config.yaml
grayscale: true
norm: "rmsnorm"
qk_norm: false
projector_out: 256
beta3: 0.999
warmup_steps: 370
Rows from block 9 of a small self-supervised image encoder, named by matrix and row number. Rows with one number within an expert belong to one neuron, the router's apart. Each number is 128 + 32 x the weight over its row's rms, rounded and kept within 0 to 255. All counts start at 0. Numbers have three digits each.
Before each expert's rows are labels from the 100 images, of 14848, where the router gives the expert most weight on average: "strongest on" is what is common among them; "peak at" is the part of the image that holds the peak. Only what is clearly more common there than usual is listed. The data: microscope photos of single blood and bone marrow cells.
# router: router (model.blocks.9.mlp.router.weight, 8x192), inputs 96-191
# up: expert up (model.blocks.9.mlp.up, 8x48x192), inputs 96-191
# down: expert down (model.blocks.9.mlp.down, 8x192x48, transposed), outputs 96-191

# expert 4
strongest on: smear: peripheral blood; cell type: platelet
peak at: bottom right; bottom left
router.4:106092156108178097118120105134099093083167174097117174176136129187144087142129101102137126144126157153132090128148170066127153088103155112127061139124133151062143129124148193145132137119079164093121179202117153078072171109101077178067160091163133116114140168137109079101091184112119189142
up.0:072128074128128156157128128139178128110161077088128069097070128128184128139103128062128128128068128127128111128128161073161106149128119128128128093107129188136228128121184128128128055128148087077118140121116088093085169128128143073117147128131170128157128128078128171071081107161180172128
down.0:149089153146166128132128113128128132075076174041092171099146170109128128128128127091111096083128134147101128128096072128150064128167128186197188128103019075128125128128160128096158155187128076128128158128128147128108135128128156163128069130128086128128179133128128128128189162077128079159
up.1:031133061130115079159058157133112135152165128128128095128157132128122128128079147128156128128082082142128094128148128066168107128128128128128133103123108099125087116128128131145104205076106024077154104128153128091144176169128101128128112128096187068097189112085189128071084181098128176128
down.1:132089128128128208128068128128120056128042105094165128191128100094128091132143128103128128062105128128157148074128128128128099158128128101128153132161143138093205153163103123167117166128128078117128128142128128088111130065141128128158128075128075128122042132138100128153128145076071096158
up.2:116128212128109129128152120089128105097128098138128075141128136167137128128138128142122128144125128076167128160128128105128084079128197200118178125148128128102056078099091144128109185087047128090137128147128128136099150096119140181130093128116196116128128128160149151078128176086105163128
down.2:119125128101089128133071128170141125145130163089114075128128166101102038133132156181137055128128075128128098118128194147161128177115128128185128076128110128105135128122138171128128104143088073128133093174093128106117058128124093135170106141059190128229076128128205128074080143102158128156
up.3:118135153133128204066077163128160144146148152059026133159127133166138073128146128095080153128120128109128133128060113128067128165134128128150174114128126128128192081128128128136089197128128128128135123186096177128128144128118187172157114128198154111159066128136128143128128128128128076128
down.3:060152104128128096128155154128048125063113119128128144102176158128124128128166128233172128128120130128141152128164086227099157144087067179151132128128089128128075128128128174128154128091091155128128128048105163089128181128065084144174147128099127128108128128093128087146128128107044109128
up.4:128121069160093128079032146128143179126128156128135122121182136098116080088118072128134183085102138116153099128164100099128093100128138108128128103091128200128131122170087121128115128090090081128117104169128171135152095222128128212164137186128063081191086111042173128128187142093128088120
down.4:102106128061128156147165128114128164128074142128128128173159185164128128166128128128128091128128167172169145098157107148128128128128121054171128071088107168177099128109195158168128167102188154128128128128181189183128128114119117143128128116104141174128073128222158128074131100145086161156
up.5:125128119128165163131090131128191168128139127122200128128172128073095138197158132103128086117196128128127171128145106148077128121102152167139159128100128057131128130150045128128150129128082166192128119134128102145133143128128128128128128128128086104114123164151073180171132017128143075128
down.5:101128128180098128100175163165135128128045128128165152128138130101128173128127149105080128148074128128085128052046128128087120168137124189165085128162165126176094150108093116128130105131103211141128162063116128126181110099151128052104183115162128128128073128141128193110095128149141014087
up.6:152122024109153128128128122161134144128135128159128099128077123104147128207128146128128128128144067128146079128128173081120164128128143128179121090089191128162128072128128128125132124081128058128136158212091128148095135128120128128118128128173141128088167187070191160096128128149167201106
down.6:150085129129128157119128128088128156082115150098128177128128177128157153128128096118128178050128168150120158128128130208155153128218057128107110098093121097110139143091232071109185122128128113172128156062087111153128128128059074128203128146063127128068134128128159128144128128111128156141
up.7:128155118162107074156191128125104125102128113161128089128128143170153150128084114228102111193103155126128105183090128092080151128128163163150097160178085128121176121107173162125066142129128128088093132136134017128166142145104170127163096144128120082128062128191117156128071128116137093099
down.7:128170128094155128109140062055128158074167125162128116101128178177128071162125128124072087164153128082137128101132128150074167128154176128107128131089128112137122063121152128128104090128138185102081128120128088152128159143150219128167111163128118128128128120163147194128078128128111044157
up.8:088128128128112156133128131112051128128163128150156128097202111103128146128128165111128122190128128096128165189128167128128191145103210128128070161190104155090128160128128164128128127182128207111128174079070074102181216120128134128079128124108128128174041128145128139148042102128085096118
down.8:128152112113080128104081175094085156128111128193154122112091123128128208128190128110182164100128036128136145091129168120176128128139128175128107128128163163085108128121127128151128196095128063075134125136124147161128123128181052118128080100106158128128171128138103183136128161116171128116
up.9:131128119108024112100128155128128106087128128128106068136099128128128111143128081152119168087077128154107094144128149155128183084114128125123068169128143141110188128128178061128096116128128052117165128098119049132128032100128167128128128164089099125128119072077153166111128077128128134127
down.9:128150125128114117168128037109188145128128153131130128161159128107168151149128128128115124074137181128158110128097128052191128190128115121128064086103123062089150178135173114144125094117169128128162094051128128128091128158091164128128153037128128128148177152166152155155177128094185190168
up.10:102164128207148128128128168125128113128143120128092048114128095175145112149125141154123138153109102110206128119147170090147138058095128174128128143128128169128128128156096086128047044140079113093063128198059083104122133079155112234070112128168128115080113128108124128128184173111128161121
down.10:128088148153084107128082143149094063208180113110123128128128094090143179101135100099128115058173109123128128174153128099128155128128146085128102102063077101107133085115128107162196159111112103110191157128127192047077128126089128128128067101128161169032081097128153110143126135157128161131
up.11:128082128125128066128113128128128089103128159128066124067094093158128098128062077150099195104128103128124154224160087099128156128128142074058069126128128183083110109146097128084117128221103128097128128128118128178128128118129128165128128161128137128128087150071128128140111122122159078124
down.11:163151115128100158216084088107128128128116128128117128163113128144130128128162128088140106168128128182190171088108156128128128173128151179109098150189116128092128110081128164180194098063160128104128128128108141101135128088154128112185144164128171222128128173131082140128140130128157128155
up.12:094126058128078208128061128128095128128142128171124128135130128076076107128159099198128227128202164093153099147145125142128148073153156068128128128128128182128124102128075202097145090081103107080128125128162163111069128167177129174168133143189151108155145128055189171098128141101093172144
down.12:128195128042128128110145108128128116089165171112154110128113152143109128128151098128128128128177128085102207128255128151089128128181086136144146128076128150128128128046128179128128157159179186165128143128128151128166138078171052128128084168057142128128076155100092108128095128099128138131
up.13:097128057118085112108056124097076104128128128128128089128128067111128086128128166065096235158083093128092128180128158129146154128128128107079112128127134241128136128128182128128079128103157128078128208164163146155128193196094128170128128128128197128082125155128117078133143147128128134141
down.13:108128147133115128153128153128120180132155128164041102128105156128142142128160086134133139060154157098136157128143128128096155067169119041066171128153139030128151105119128144128173100210121129128124069126067128155165128128229099170137132154095114128128059128128128148128112079076128082074
up.14:128101151128139081100147193132094146158140128155113185120128155128128191081081147128128128128059140157128128128053176072128078137121128128095128128139128128149169128172152088151102128100157085105135094128189063128146096156115128046152128123084128171119151128186176141117118142104137146128
down.14:142132128186130118079215095128142128142066128069105128165076111128136125131117164128155140102100153128084127158128100114151128128099124128131141100128149128128134166184102121202076095128060106147159128128112128172130128128128174128060075095131128037128092128128128106121159093128197082163
up.15:188126203128128128143128146066128128139153128115091150124081128153128186128128141069173092095179084128128128168118158071128145067089137128138100159193098114174137085128129166153186075132102142066145196128149026135128135158128167107135157076042116036128105128153079128176096128082128117128
down.15:081128074128076128128135082176128132128138086185105053172145064170128128091198128121128135176078100176052142148128128128087108128128065144128128153193128165133128118128128097161107128128166160090132128090137163037128162162147136107169167128140131091145127128100110086132128143126153146129

# expert 2
strongest on: cell type: artefact
peak at: middle left
router.2:089182134103174075159055140134179105125146113122114098139113134147110127123138235179086085077113126119079113118093073114098137141112155129118164141108169129107143079119064102147120139154123108132142181161062192142136110116099088176106112127148165100149122137152052079137101087126185124136
up.0:156121089128076077128115077084128179177161131157128176166146128101080167115128138132163128111158128128107153118143167128128089188173128094128171080192128077102128184116128128056043042128067097179152084076111128128128119141102151119087128096090128214071088083123128134136154128128128070086
down.0:128128128128144077158085133096094099129095192090128164128089116032112128147144128177165158169128128143143171128107128128202128179120128128100160128165128128149145183144177083128142105170128122149161061165147128064093088097078111069128128075128109224209097128128128128128128165067141128128
up.1:184105128128081127128099183128114128128162128095122128106147108128108128138101104100128128194128126168121180128128089139079181156146089079134128118160166106124171193169158099128166128220159128128128128150155110128216111143079206128128128135115142128082089085184128158128112038115156093128
down.1:107180166148128078128128159106124128128128108128159193094134136104102161106173141128046118136092120128128128128134128166095081175105132111113105094117187185166119069128128150066159203128122128128158128132139128133156128141102122077128128099075128135128125128141142094152128128102152130100
up.2:128139125140133138194127190091167157131152154158045128118078128181128172128111107154119128152137139187090101132158128107099137101139193105127091154139122159116156088102111158128128128128148143128102050128128128128128160128155164133116128082106063196084031166086128160043128128128165128128
down.2:184128128147095152158128099128205176186174128108128128187128128128089128179127128089176156173074101164128128128128128128122149128128036128139098168155123152131128069128128069128152061128038128162128059066119128128128128043069106128128149128128128168134114143115128150128113180171128176148
up.3:142210128128117092128115180150044075189128100119128104141128149154128115128093128128143153173131138128128034108122110148106126128145122106150160162094113153113146142178203128048122099095128102128128102175162128128064100128111159103130128172169113099094086128125163128128156128059155155073
down.3:139128145151128197128119118102142141067128156138206189128130128162104109195128101119170134128166112141063082092128128160128075148168163115165195163128170065128120079137099052091128111124116117128099128177107159149122212128128128128128105128128060116128132093122129109128171036103128060102
up.4:128128095160077088128128128103157128153128058128157128101128157152080095132146142160089174128128166078064098128101128044201209128121128099112088128138099128142128126098065128128128128071128112128163128128128118131072122131128132128151128128137079088164109047128145128073085128128159171128
down.4:159145205101134144082166147139076175121180194157128128128128181140128109162125143065128185072128128128128122148142082159128128090130167185124146128106128102075100193145128166138121104057197128142093132138128099142160059154128128190068106143128141125145128168093089128070140092176101079117
up.5:028048152104117097093078183174142128083149158064163128184144105098113128083188167151119047128128128127164128150128157099080178128143147128171118119177079194176128128128093146094134063118128128149128128087155128128149155094172138104128151136128191192095151128128097157085111112128142097157
down.5:128141136108128128173065128128128128172128128187093189128128128102128164128137092069175184128171120128153128101093061161128069063152175166072128128076095128207151121185162169128222128128199153128142094156128150128145179125128128128202155163163114170128128128143048128128128153164184128091
up.6:128128128128110149113094178128128128128162137119144139034128128100128140128128090135092128128128128157161174100128128110128150101112128126049104133234158128160062128098157128140128075127133135120128128155128120128123128128128197100128128128128125158128072128113098138092050119128174128121
down.6:187085128179173128172151128199083097128110167143181128128128165155086130128118076084092125195071176133101128102128102093089128086128175148128198152173154128169096128077144062143146097056136128122171096096128099128175128178166097110150130128116116138128128128126164128137171181146173128128
up.7:123168135191098128083110138128128093112157073140191073128184128128120101158174127128102128187128128111162170128128083059088129128107100136128095163101128128110183162128162138077151128161163133128128194125128154094138161128083173111123128139128152128118150109228128128146128056069128128089
down.7:154128151128128071106128141065105167040128128149128131128149128102127127128128128225149108113142173128060128078064128128128103106163109122128154095128193128064110195162128128128153128128098091128128214128128156128112168099128128128126123166171194128129088112113185074128128079119084147128
up.8:159128123128128127137104083154095202078101121128128171097165228111159112077128101123128197094215128128128128128128100128142169115128169128189128128104128082107102128172120128115056128118070064128151079128168053133192128168094120128149048102128095070128167128133223205128154128139095179128
down.8:196095118128128091058128128159163128128139175074167108193046092118128102128128097128127134128128128117078128128128145141128073185149068140133128101128070210128166110123128096169128128215080128116143173062201133128221128091170093125125128085139101091128128147140128150128167176111143097103
up.9:075138166124128054085128102102123073081122005125128122139089128117128129211128128085110145147114148128121141183128105128128161084128106154109128141112063165122117090181128136115094128094128217113099153139220131128128113159128103109128090100160128072120101166112152106112146095128080154128
down.9:189080128128105119088128128170075094097136142128165167147178123168109147177078165128164128175128174094069184086113128168128128116128141179171171143183095142128171128128128128128120086128129091118101128080065128094128128151128081128175128059082115167128164098141128073114144128128136087128
up.10:109195118128128162041128141130094179128154128124128128128133123128151128128028139155156145156151085083138119077085138154102128128085178141128082106141128085128128100083164122128176128128090107163128119128128128174193117075128161070128128171129114128128126112128133154144144128128104128093
down.10:177119149128180203174128128115105128118118106109128128175085174128102128103151128094112173058074213160125097128181128128181091099167169165071147152125128128101079104128076125156099109097085120155087102133128128128142215145105086128155179122128077113128128155139101104128128176163092169078
up.11:128128128128165166143128166079100128166128128120128121128139128094128082140166143092128187172128096078102097128128140087155149134128128188172125128042117104116099128171108155128051113089177089128143130148128164106074183097158113128128098128070169145150098158079113128128128157128130146128
down.11:109209128210141128115174152128128111114128109128128090159128128155156128087072144167154150158113188250104128181128120086138131128062128103169081167167144149128128123110141099118112161128055159164144128128181116128128169069124128099128163128158172161106069128128128114166137106093056101101
up.12:128172170186067093201145144117117128184136083128128132122145146138176174109112197165128128162100144165110124133197094166109102167128127141078114085158115156133104101148128128136091087128099149099156138128159105143093145128118100095169175128128160061141117104176128128070103161128128182123
down.12:128128128128128097141128144149110128154128160128161099128141110092128093086128118128107122184165128121128134084122080069169056074128206128111128068084157176177089162128184171173100128128157140073143078152128086128041120113197170110128234113144177168128120108149161128106168145128166128128
up.13:128103128135157128128110086128128123128128128128128155164128128164155128128123128190107153128128128118074119155195128156128117221128141094101093181128128128170128115128128166163104159122128082099089113128147119109081200124128102128203128128157132128128070131128128128128174197128171096149
down.13:128164090139180129128128128111081128158128128168126206076182177128083172105189130070151128147128110128134152166111149149157148125138115072110074181128128053179128155117067191128139188128109155128128123173184121128079104128092091128128128128205082129085164134128122128233128128157128128079
up.14:128189081135128093128128120118157122074128078104113057140051123138163108191156157046098116128128092139128164147128092096128086100092109227086071128131111140128118128128128168128137087209128151117128121091128118099116153128086128081079148128099163128172142184098093135138056148125136119117
down.14:128128197134164102167112071207084100108137128159107128128104120150128128147114128191133107167165091085103153128141129111095128128106128074181101122139185177128105134094091128158114097132128164151110124094177074179143128128169108128049133068122165121128047128149120092128199137185128099112
up.15:128128097189128188137148167137128145119140189128180151178124128164066149144097127192014097141173196148088069079125101136050128149146128111174128132132128094091117099121127133095113128171128161128072095152122151128070128138090180164160128158121091128140132106189148178113128105109162128128
down.15:128128096104075128128128092216114120122110128128116113193150119128128128117080150128145154167150128178128128128176128120147193128135162128128128143128141128088128148122189161128128111125139048186130058166191128149079128143128128095128128157150072128063128128144136000119128113128128153127

# expert 0
strongest on: cell type: artefact
peak at: top centre
router.0:139165173068083112117154088144111052120169083145111125133102114099103187156143144119163083112180111168150182117129096107087155129079099179164118137143170190099091113139148142124115152132141173109102185116233140079131122116189083116199163114101190112196108138185148136138127158135120118157
up.0:124171128099148189154100128120103128116134125131065120096168145087128093128120126128128163155141189080128047143128139199174171103128157060128128168128128174128108133148135128077053112087138106128093082175103114128112128190121158171068110128128093068180143097105146128146134128112161115097
down.0:101169131084128128132128102103179147110118129093061191131112157071118188141184156156116152101128128170190139163107154179128128128128103128094128151128128102122128167089103128128111124146106151128083162092128085128119128193128174155200171117114152097100077141135130163159116082083111101116
up.1:108128189133128209128157128124128138092110128128066108110056084128149128084128129045098098108095088118139068128128127127080124136128114128076102087145128143077173128096128097128146100069112128128113132156165164080116169128105115128128130166128167075193128138128128126134128168108189128128
down.1:109128078128164076131128128128076127110128095102161128128128128128128106133084089147066067140147128128101128065057139110128128098099083074128073168091115128161192128109142077158128128168090083148144165099143138128128162128090128122066095128128122128085093125105128183174201075128118160101
up.2:132144189153128071128114128123089128143103177145128150091141128146128140128099082189128077212128100128198168147105102119045128160157220158151106159136094153104195128128185121157128195119110119107085154128133100100164128158092133128191173125141147114118102103128128194131141075058167131128
down.2:181139077097091121183128151128160103168053097145138170165096047140096131163105131128128128128134128170183190128114144095183144128128138128158217128128122128162152165148060128090128109119128197153107168128120137131143117128128130127101162122163209128128180185131111190128128128112113155128
up.3:174168092204065085145149180150081128089177132104075157128132128159095104128128230128140135169096128155112128074128072189128105128151082127085188081064128065118134138175160111128145128126128194089174105073094156128091182128146141128128128184087128128128128164086160128128120175128100128097
down.3:124128128128128093128119062128159092151128112114128134183128158128128044169094103119091133070137128085082162143128128128073069134096128147128128103167128147147128153134098153157132128128255066094128121133128128095128128117077115113121102107104128128170094151128128128098128071128169111170
up.4:075076072128164189190128113167125152059142127128073175098138166108128128143115174127128133184128132104101072099075138121128133122108140114103169101128170082130139186084064128128144173156165166128128103113128128134079128128048090128128071128128128090114157202128128155128056128172128166190
down.4:176073128083170128107115091128127103084128103052119130085128128128164128150069084128109128075132163128097091085098153128118143128148057129167128128132093123081128128128082045128194128087107120087206128075128087145124128099128095128128128086128170128110128175128128063120118128195152105152
up.5:128149128164141085128126074142128128108144121128128079132128128126128135224130087128104122144161208110138131117128039128178135128128180120161056083092162113202128128150128128145109177151128182189052128119085128128128104154156128128128133182169096128175128093185111081215112100128092077128
down.5:128159172164128128172128128128122128128128183128084128095128100135128128109106128128197141098165087095178128140128128141190128144150128139157158128128117091044105128123128162140163147128014095046136085128088150073100053120147097197157165128129186128110107128081137128128128128097115180138
up.6:109158128243128133194183108089128173050146124192108140128197114127128128203128149167048105200121133111134128174113096121037171140166152179128101127117076117150197128113100124093155144110128171128086110169143121128144190125108142128128132155157106094102109128105105164128098085104110090094
down.6:128097101112092100152165174128128155121095129128090145128097091124123174076193131192066151094097068089128153128128128100140150128171095138074128108186128107147128132105115156104072141162105152080128173128153154128128098102132128103195174141128135105117106182096108174128078188060128157086
up.7:128147143154161128171128128128128177173099062133128178123128174102110128128166200135100086096080128129097128145128154128132105173194134128103128088128154128128114128220137135128074055128143108129128128116235191125132103125146149128113183178114072128128153128128128128143128140107192089077
down.7:128108095128177183168081080171128104057128185123137160128128128170128128117128048128054130112152127098128162098128128128128128128124055103128181080128160128179128128116086197128128065169139128121075107087054154128118128117154103128106095163108088122108157128128122128151119128123128128128
up.8:141131150101154158112060174099132128136157159128148151128128077128128114106044207034167125128128069150155087128128193128170096128128150171128139138128159162128069045157129127128051026058128128095185125151118153091128103142071109128128082110128128128127166128080097150128088154128213154108
down.8:069110128127110128128128126192128070128158128074128156128179091128084166102128198158160120128128098152128179082144085145152128128083076111128100095163168128175143187081139128120147115130062145093144122162128128185128151109128106133082131075128199128128128128128128128066144128110128128128
up.9:096155123128131128100080139090128183115149085148128157065128112128064091128161147141087166188172128069128096128127128178158147108169197128154100150098128148116083128179090171078116159160128165097091128128154128195128080151128128128134184153093128099200128106096128106128129086083128148101
down.9:136128191150128079190190171086127143128190107098142174160188126152141128154158135091128109125098128097128128180200136057173116128125128112118104131128102128128049176139128113081128107092128115074128128128179128128138178128139128077036131128135128138160063182065128152119128155096137118165
up.10:147163079128128043160101097128101128123152132191128076080179081128055167119114119164128110128128077148150126166101129128000129128106128128119128183148161196128128128128107128143105092128164128128096131177114128096217128128145194128177122135098126097122084114159128168128052133103183139128
down.10:097043121142128128102151128128157075116128128099128181128088084115135128158128153128142104173102116142128167122128132128182134144128128159098128175105106141128128128107128160105157184105114162080128167121174073106128128168128095128117165128128103128128182138054153187128168140128124128147
up.11:148095128128152075122080047125088106120162128134045096143128054201128106128192075155117128111128160091175095132130128094042128103070128128171128128190071081215128128088097159092128085168107118128072128121139128128191164129154128128180128147087086128128080128143128056168104128128128153094
down.11:212128098118050104128109152128108128142112111128155128126175108128059113124075155128128128157097035141144151166128146172174082103128128139131086127099189086146128126165117180103056128128119183186108128143128121085128128137174198128130128128128128110128165148128147173149148122105049128125
up.12:111085118082188156128129117128163109134135128041128139126128128089097080130175128084146162114164162135104142120128172128217128128170101116128195128152148073128075145128074128120111128128143128128128074128128160128128081128147099157017151090083093180114151208101110109128138133159128086145
down.12:133135114081144103099147179240163123128043136104128128138128180063144128088096128162084169062113128128136101065151128103128114128183079094068097128122183144128134133141151137128138128108128128119114128128060094142087112128122139094165070134150185128128128105163127072103170128128118059098
up.13:172128137238128148176128189128113128128128168128128120128128085179161128109128128128119128181209157145202110083129128128065134146197186128167128128128128079128202126127213128150213096076128171179118072127093128128112140136128161128160128128128136113109128123127118135150167128052091073102
down.13:169128151128128143128128088143128120146128107128128128164128103102128173203104100128132086128125183128116128104149128079077048154128114107141135090128128128158091184127064110086081087128134128096103157163220177134143128110099136101128139112172187128125128128129110128128162127167106172127
up.14:121086091083128097128128162128128134043128115128218100128190142128128128111089101128128094098216154124155154118096131128128155119136128128190099152128128128097140084128128128128091094062175130234111128128136085119128145141030135128187103128172134056128124151089128172157168128150128173128
down.14:094148128128086128121168121208128128174091098128128111128128212097128128127213128128104125151104128174143128085128170128159102133175128148124128126128128084160135114094110128136128143107128187128159101128152128128147128128223093106190128128131128149128128187142102082174111093091113047128
up.15:128187136189128142159086183133128128156118069176105128099128147128108128128152128128110069128079087166162126159149128126093128128064136128050128149084128169172130080122088098120069105086160205128084166200128128128124128125100128128150144164162157069153128096128171175183121096122175128128
down.15:169077079113128113180105128137128171128082128128166128142128116153075128072128139128187184145162138173128119147137103090147128111186094071081128141083122185150147202104128106128069102150082141088165105128139130128075130128085160174077128074136091128087128097115117149128168140090128206151

# expert 1
strongest on: cell type: erythroblast
peak at: top left; top right
router.1:109194151091074101116109126143125090114132138111102120116079140087156147134103150091107150144092066072141102134080153126114096148124116120162151133178064154157156153167049120148156098115149094100081137136102090154192103163106093122182170134084176096177162070130131134145102160130108142082
up.0:128128128088081182146138128128128128037128101092128112128100123109128076105086077120069171178155145133134113120162093109201128106127053093161128128050141151128131159128139066128154087128128128128145088122128069128060117128167128195128158128128149145100181128148172128128128096160132115128
down.0:092128102145166088111106116118128112128126093158200089128078151117155199154128058075153128105159101128104092128128134075067158174116166177128129058128112128169110128172128157128121128155148083155180095092112163159226110071128081073160122099115181134128089128128119122122127092051154109101
up.1:127132081174097184128173122093082177112135128151128123147183145153128115177175085127096128126128160073168128111128065097128149093176115155128140154128128120085069136095131174128128130128128088075097115108173183128108100128153169128068132128069132112128119096136094128155118128128128160152
down.1:087188128067158040092128115113128125128149171113189128135128122128128128069128149082172158128098034128064160197130128175164134110095128096128153128089165128168091128128070166108128173128145128099167095143128137133168165097140128128154100120140128143197053084175092151128128128128130078175
up.2:096112128132128145148155128104128128156162177189129246099128128137185168218171120079132128117095096170140128161128128164161128128125196128128128128172145113128067100128068157178107112059128070128092182137123128140128117102195103101164128112122129128171103128128103128080071205128128227128
down.2:041158102128128110059168185149194128079124119128180128128125128112038095128168120094168175143137116128142061154246127144128128158128134111135128128067153128091104110128145185128185208140128177087099115128128160128128128128128128091157144170128180128161213121168163128128154165099096179128
up.3:058114053128102128128160147164128157112160128172128128128072149128128135084128158128128152157151158092053091128082130070093128117128106152103128156128074193128156128095172128128142147099154126099089086129128128128084119128166148159122138157140129126106105177130132191148070135152132128180
down.3:128064128116136124128156048128128115090128128109112135086182128128128128128126084126180194075128124102110095057101098172134097044128159180188106128128074128125128130135094139114159136125128083175188156128128168153191158124096153141128078114107096128090124121128047124096061114091152108133
up.4:117086097128070155128181113099045128128128110167128135093128167128115160140128084128186192097110128067156114118139112160093135064184163116128128170139111090106109090169153097151166128126082106156142072119152084128149085140128113147128128121088160193128135141080180178128102159128126156147
down.4:139128171181155128100128128181150128128089079112054065128128161128070090158073130073128146089119151166105145171128128152128128083108111082132117116097098142117112128128071128122095128128205128159076154162117110146126128128096128119189092128186128128090166098171094155128135128128044080227
up.5:068047051226076128087128099147089137086188138128170128100187179107131159080128163128147155083165163128051136100152157128128153128186111128128134099105159095128128188128117091129092109119189128149127088128186128086131141128108164128053155111093085128190151095128128139110113128167060178128
down.5:110134128088076128128047110082194128098102141128128112111100143128130161128081089128128173105144101175128179091072128128187150126128081183115187110148076128128128074061128128139110139112128086128217073162155110096128128143070128076154075082138133147139168128127099085128128075128128128174
up.6:104101056170128180188179097147128131083122128128110168130128128128127128064100093126140211128146122171150156097128059128121128128121149124128112073191134107128171098117070062128128087070128040162128139128093125134128140128128105111105157128146128156139145125075132128067119095052128168128
down.6:101111128074128132089114114128115100128172128146125128196128183094128148112128128128128154128123163128128076196164144104149166150133128067070155128093158094154094116127128156164128174128128116168128161145128129123090097105122077082125103157172160155104148120128037128119139128128070163164
up.7:128111167128128141168110114155209060180148132106106171128099162139182177102128128144162080117118109145095125127128206117039128208080171128151128090128128128172128105158115128147128136085186128129128099126156128128086128178128139110168115081176052128128090087089111128132093151139180133146
down.7:128139128101143106153138128082086159128128128132123164074148168113101068202130128066106156095162100104152165136128128128128128060184129149127135157060190128128158153128108168146115147128149128191128147164128072150082128128128175067128128210190158128128090158022128174119128183154128164178
up.8:057128128175123128179133178075146128149131128152142184077081096108102200128143175142103093128134116171181128184128085128173136113196122128092085128086117128128150037150184128153152128128189106175158128194126069072116153139212132128157141128106128156115128100128128128041075128101178081128
down.8:079128128095078128128128174128139130128158104119128065166171128128173107128128184180185087135128128128109105102128115128089112155143095128128115128128212128194128128115175140110168176154154120125111104075178128097128139089094147083128180128150165128134065034128128128154128128094115147158
up.9:128104103058094128157084126105128128152127128128113178128135095128123187132128192135084128120152150156134209160212169175128154176180128128071128099175128128128029128118119086128106130154128100121120128095128106154128108103109128080071120095170068156093128174110161181128128031128112149167
down.9:076096139124128178128100192128184124061149128128225158140153128128145088142121141195110176128177128128128156110128122148088128128128112134153146105087090128128083126093215180128128128126226128139128128055157128120095128128200128110165064164128072163146129128114128128154094163155128128128
up.10:087213227133128128128185200082178139098128128128128145128150171136128174103128128128128154160128128076211106128169150126128128128128128081128128128105163128128098082098204206147128101103141093128128128166157073069128121128128149111167159167126099128128128161054095128148104152071184109095
down.10:161154138149128156128151117128145157162128128128207110118194093093083116155125128113184128140107090184204170119128133158128161090128128146104160188128190105152066088143172114126077077107156070128148054078128128164092145176173128114161128141178133176128164128073071195137109127128113128128
up.11:218089151128128081128128128098128116128128143141127178128104062117128128186038126128073128128127131180128088183128128076066128136114137108127111128128128128175128146128094141163204127064155131097133146142130147200156132128096095128114135128161128063070154082084177128091176128128115128128
down.11:119144082176128090146128079195103205128128152128169128128121079128147133081149147128092098156164128192128153182218172135126128111103079054128128128098172093080087166124170093104123128131128128101120108109128122159091114083146185128128077128104148046137128128126128128078060128128090183147
up.12:062137142179108128077103128128128108150156103128128103128177184178128145128185181102095128149116126103123091159128083137128128128051135145092076128165128165106139128127128149102124128183099128111140156176212128128128156114128140121128162128130128128128158150183128094128150128128060176063
down.12:128128103158095104068160112192128174113103128156110128128185100171154104129079162115128128204078165195149118116142187040128153068148075101100156153128128091136156156127186096117113110118121130159128115094172172108134177084189128155137175070128110096128110144128172096164172106128128116128
up.13:155128128128190128130110113128122173059152172198146128101112128114091083171128111128132104095128128104128128163077128183139128077136159128128102087154159128100128111128128068097107120141089107184107128128132134159064128087128131128128128172107155100160157128111089100128184071180128081111
down.13:236065103102106119128128074192059120152194146111128128163153093188107128092143128161166156132178128188128067174128128125111154128208097128128070203095179128128128164141093092155128128095068177132102140128194144099128128128109081128128128095128147128143128103079135157128095128128091177111
up.14:156039156135116142136128095128060165152107089178146082128128113130128098011090094150155165101159135119128128128128100128164105088180071061120157160128128095122161164128166094124105081125163128107149128128202145085163128152202122102090110128128109203128100088072150121128135162128125152128
down.14:089165079088128205104128128163124128128128089090128067128111155128100010138095117128091154128129128128079076184119115128175227110093161128110200128054070128128091128058099219128128128118144128115137142128120076131084180128128128128097128145169128119128128128155128161211191114128104128169
up.15:128128159078128128128141128128156184085105195174091125158139099177094128128151063166166128104128144107128128084130157182176137099128115128117142132053165078097119151152148128105089151176093089100155083095166128128091151107109128128128086078111105145158141121084119135128176117128128138188
down.15:147161110128170081113115115128108100145215107085160153097174123134104060161128128186119128168134080150128091128111148120169118090128108143100172128123128128164109128094128180128128128085152160126138095097109082128172233128121128128128164128128146128177081183166137106128128124194082069089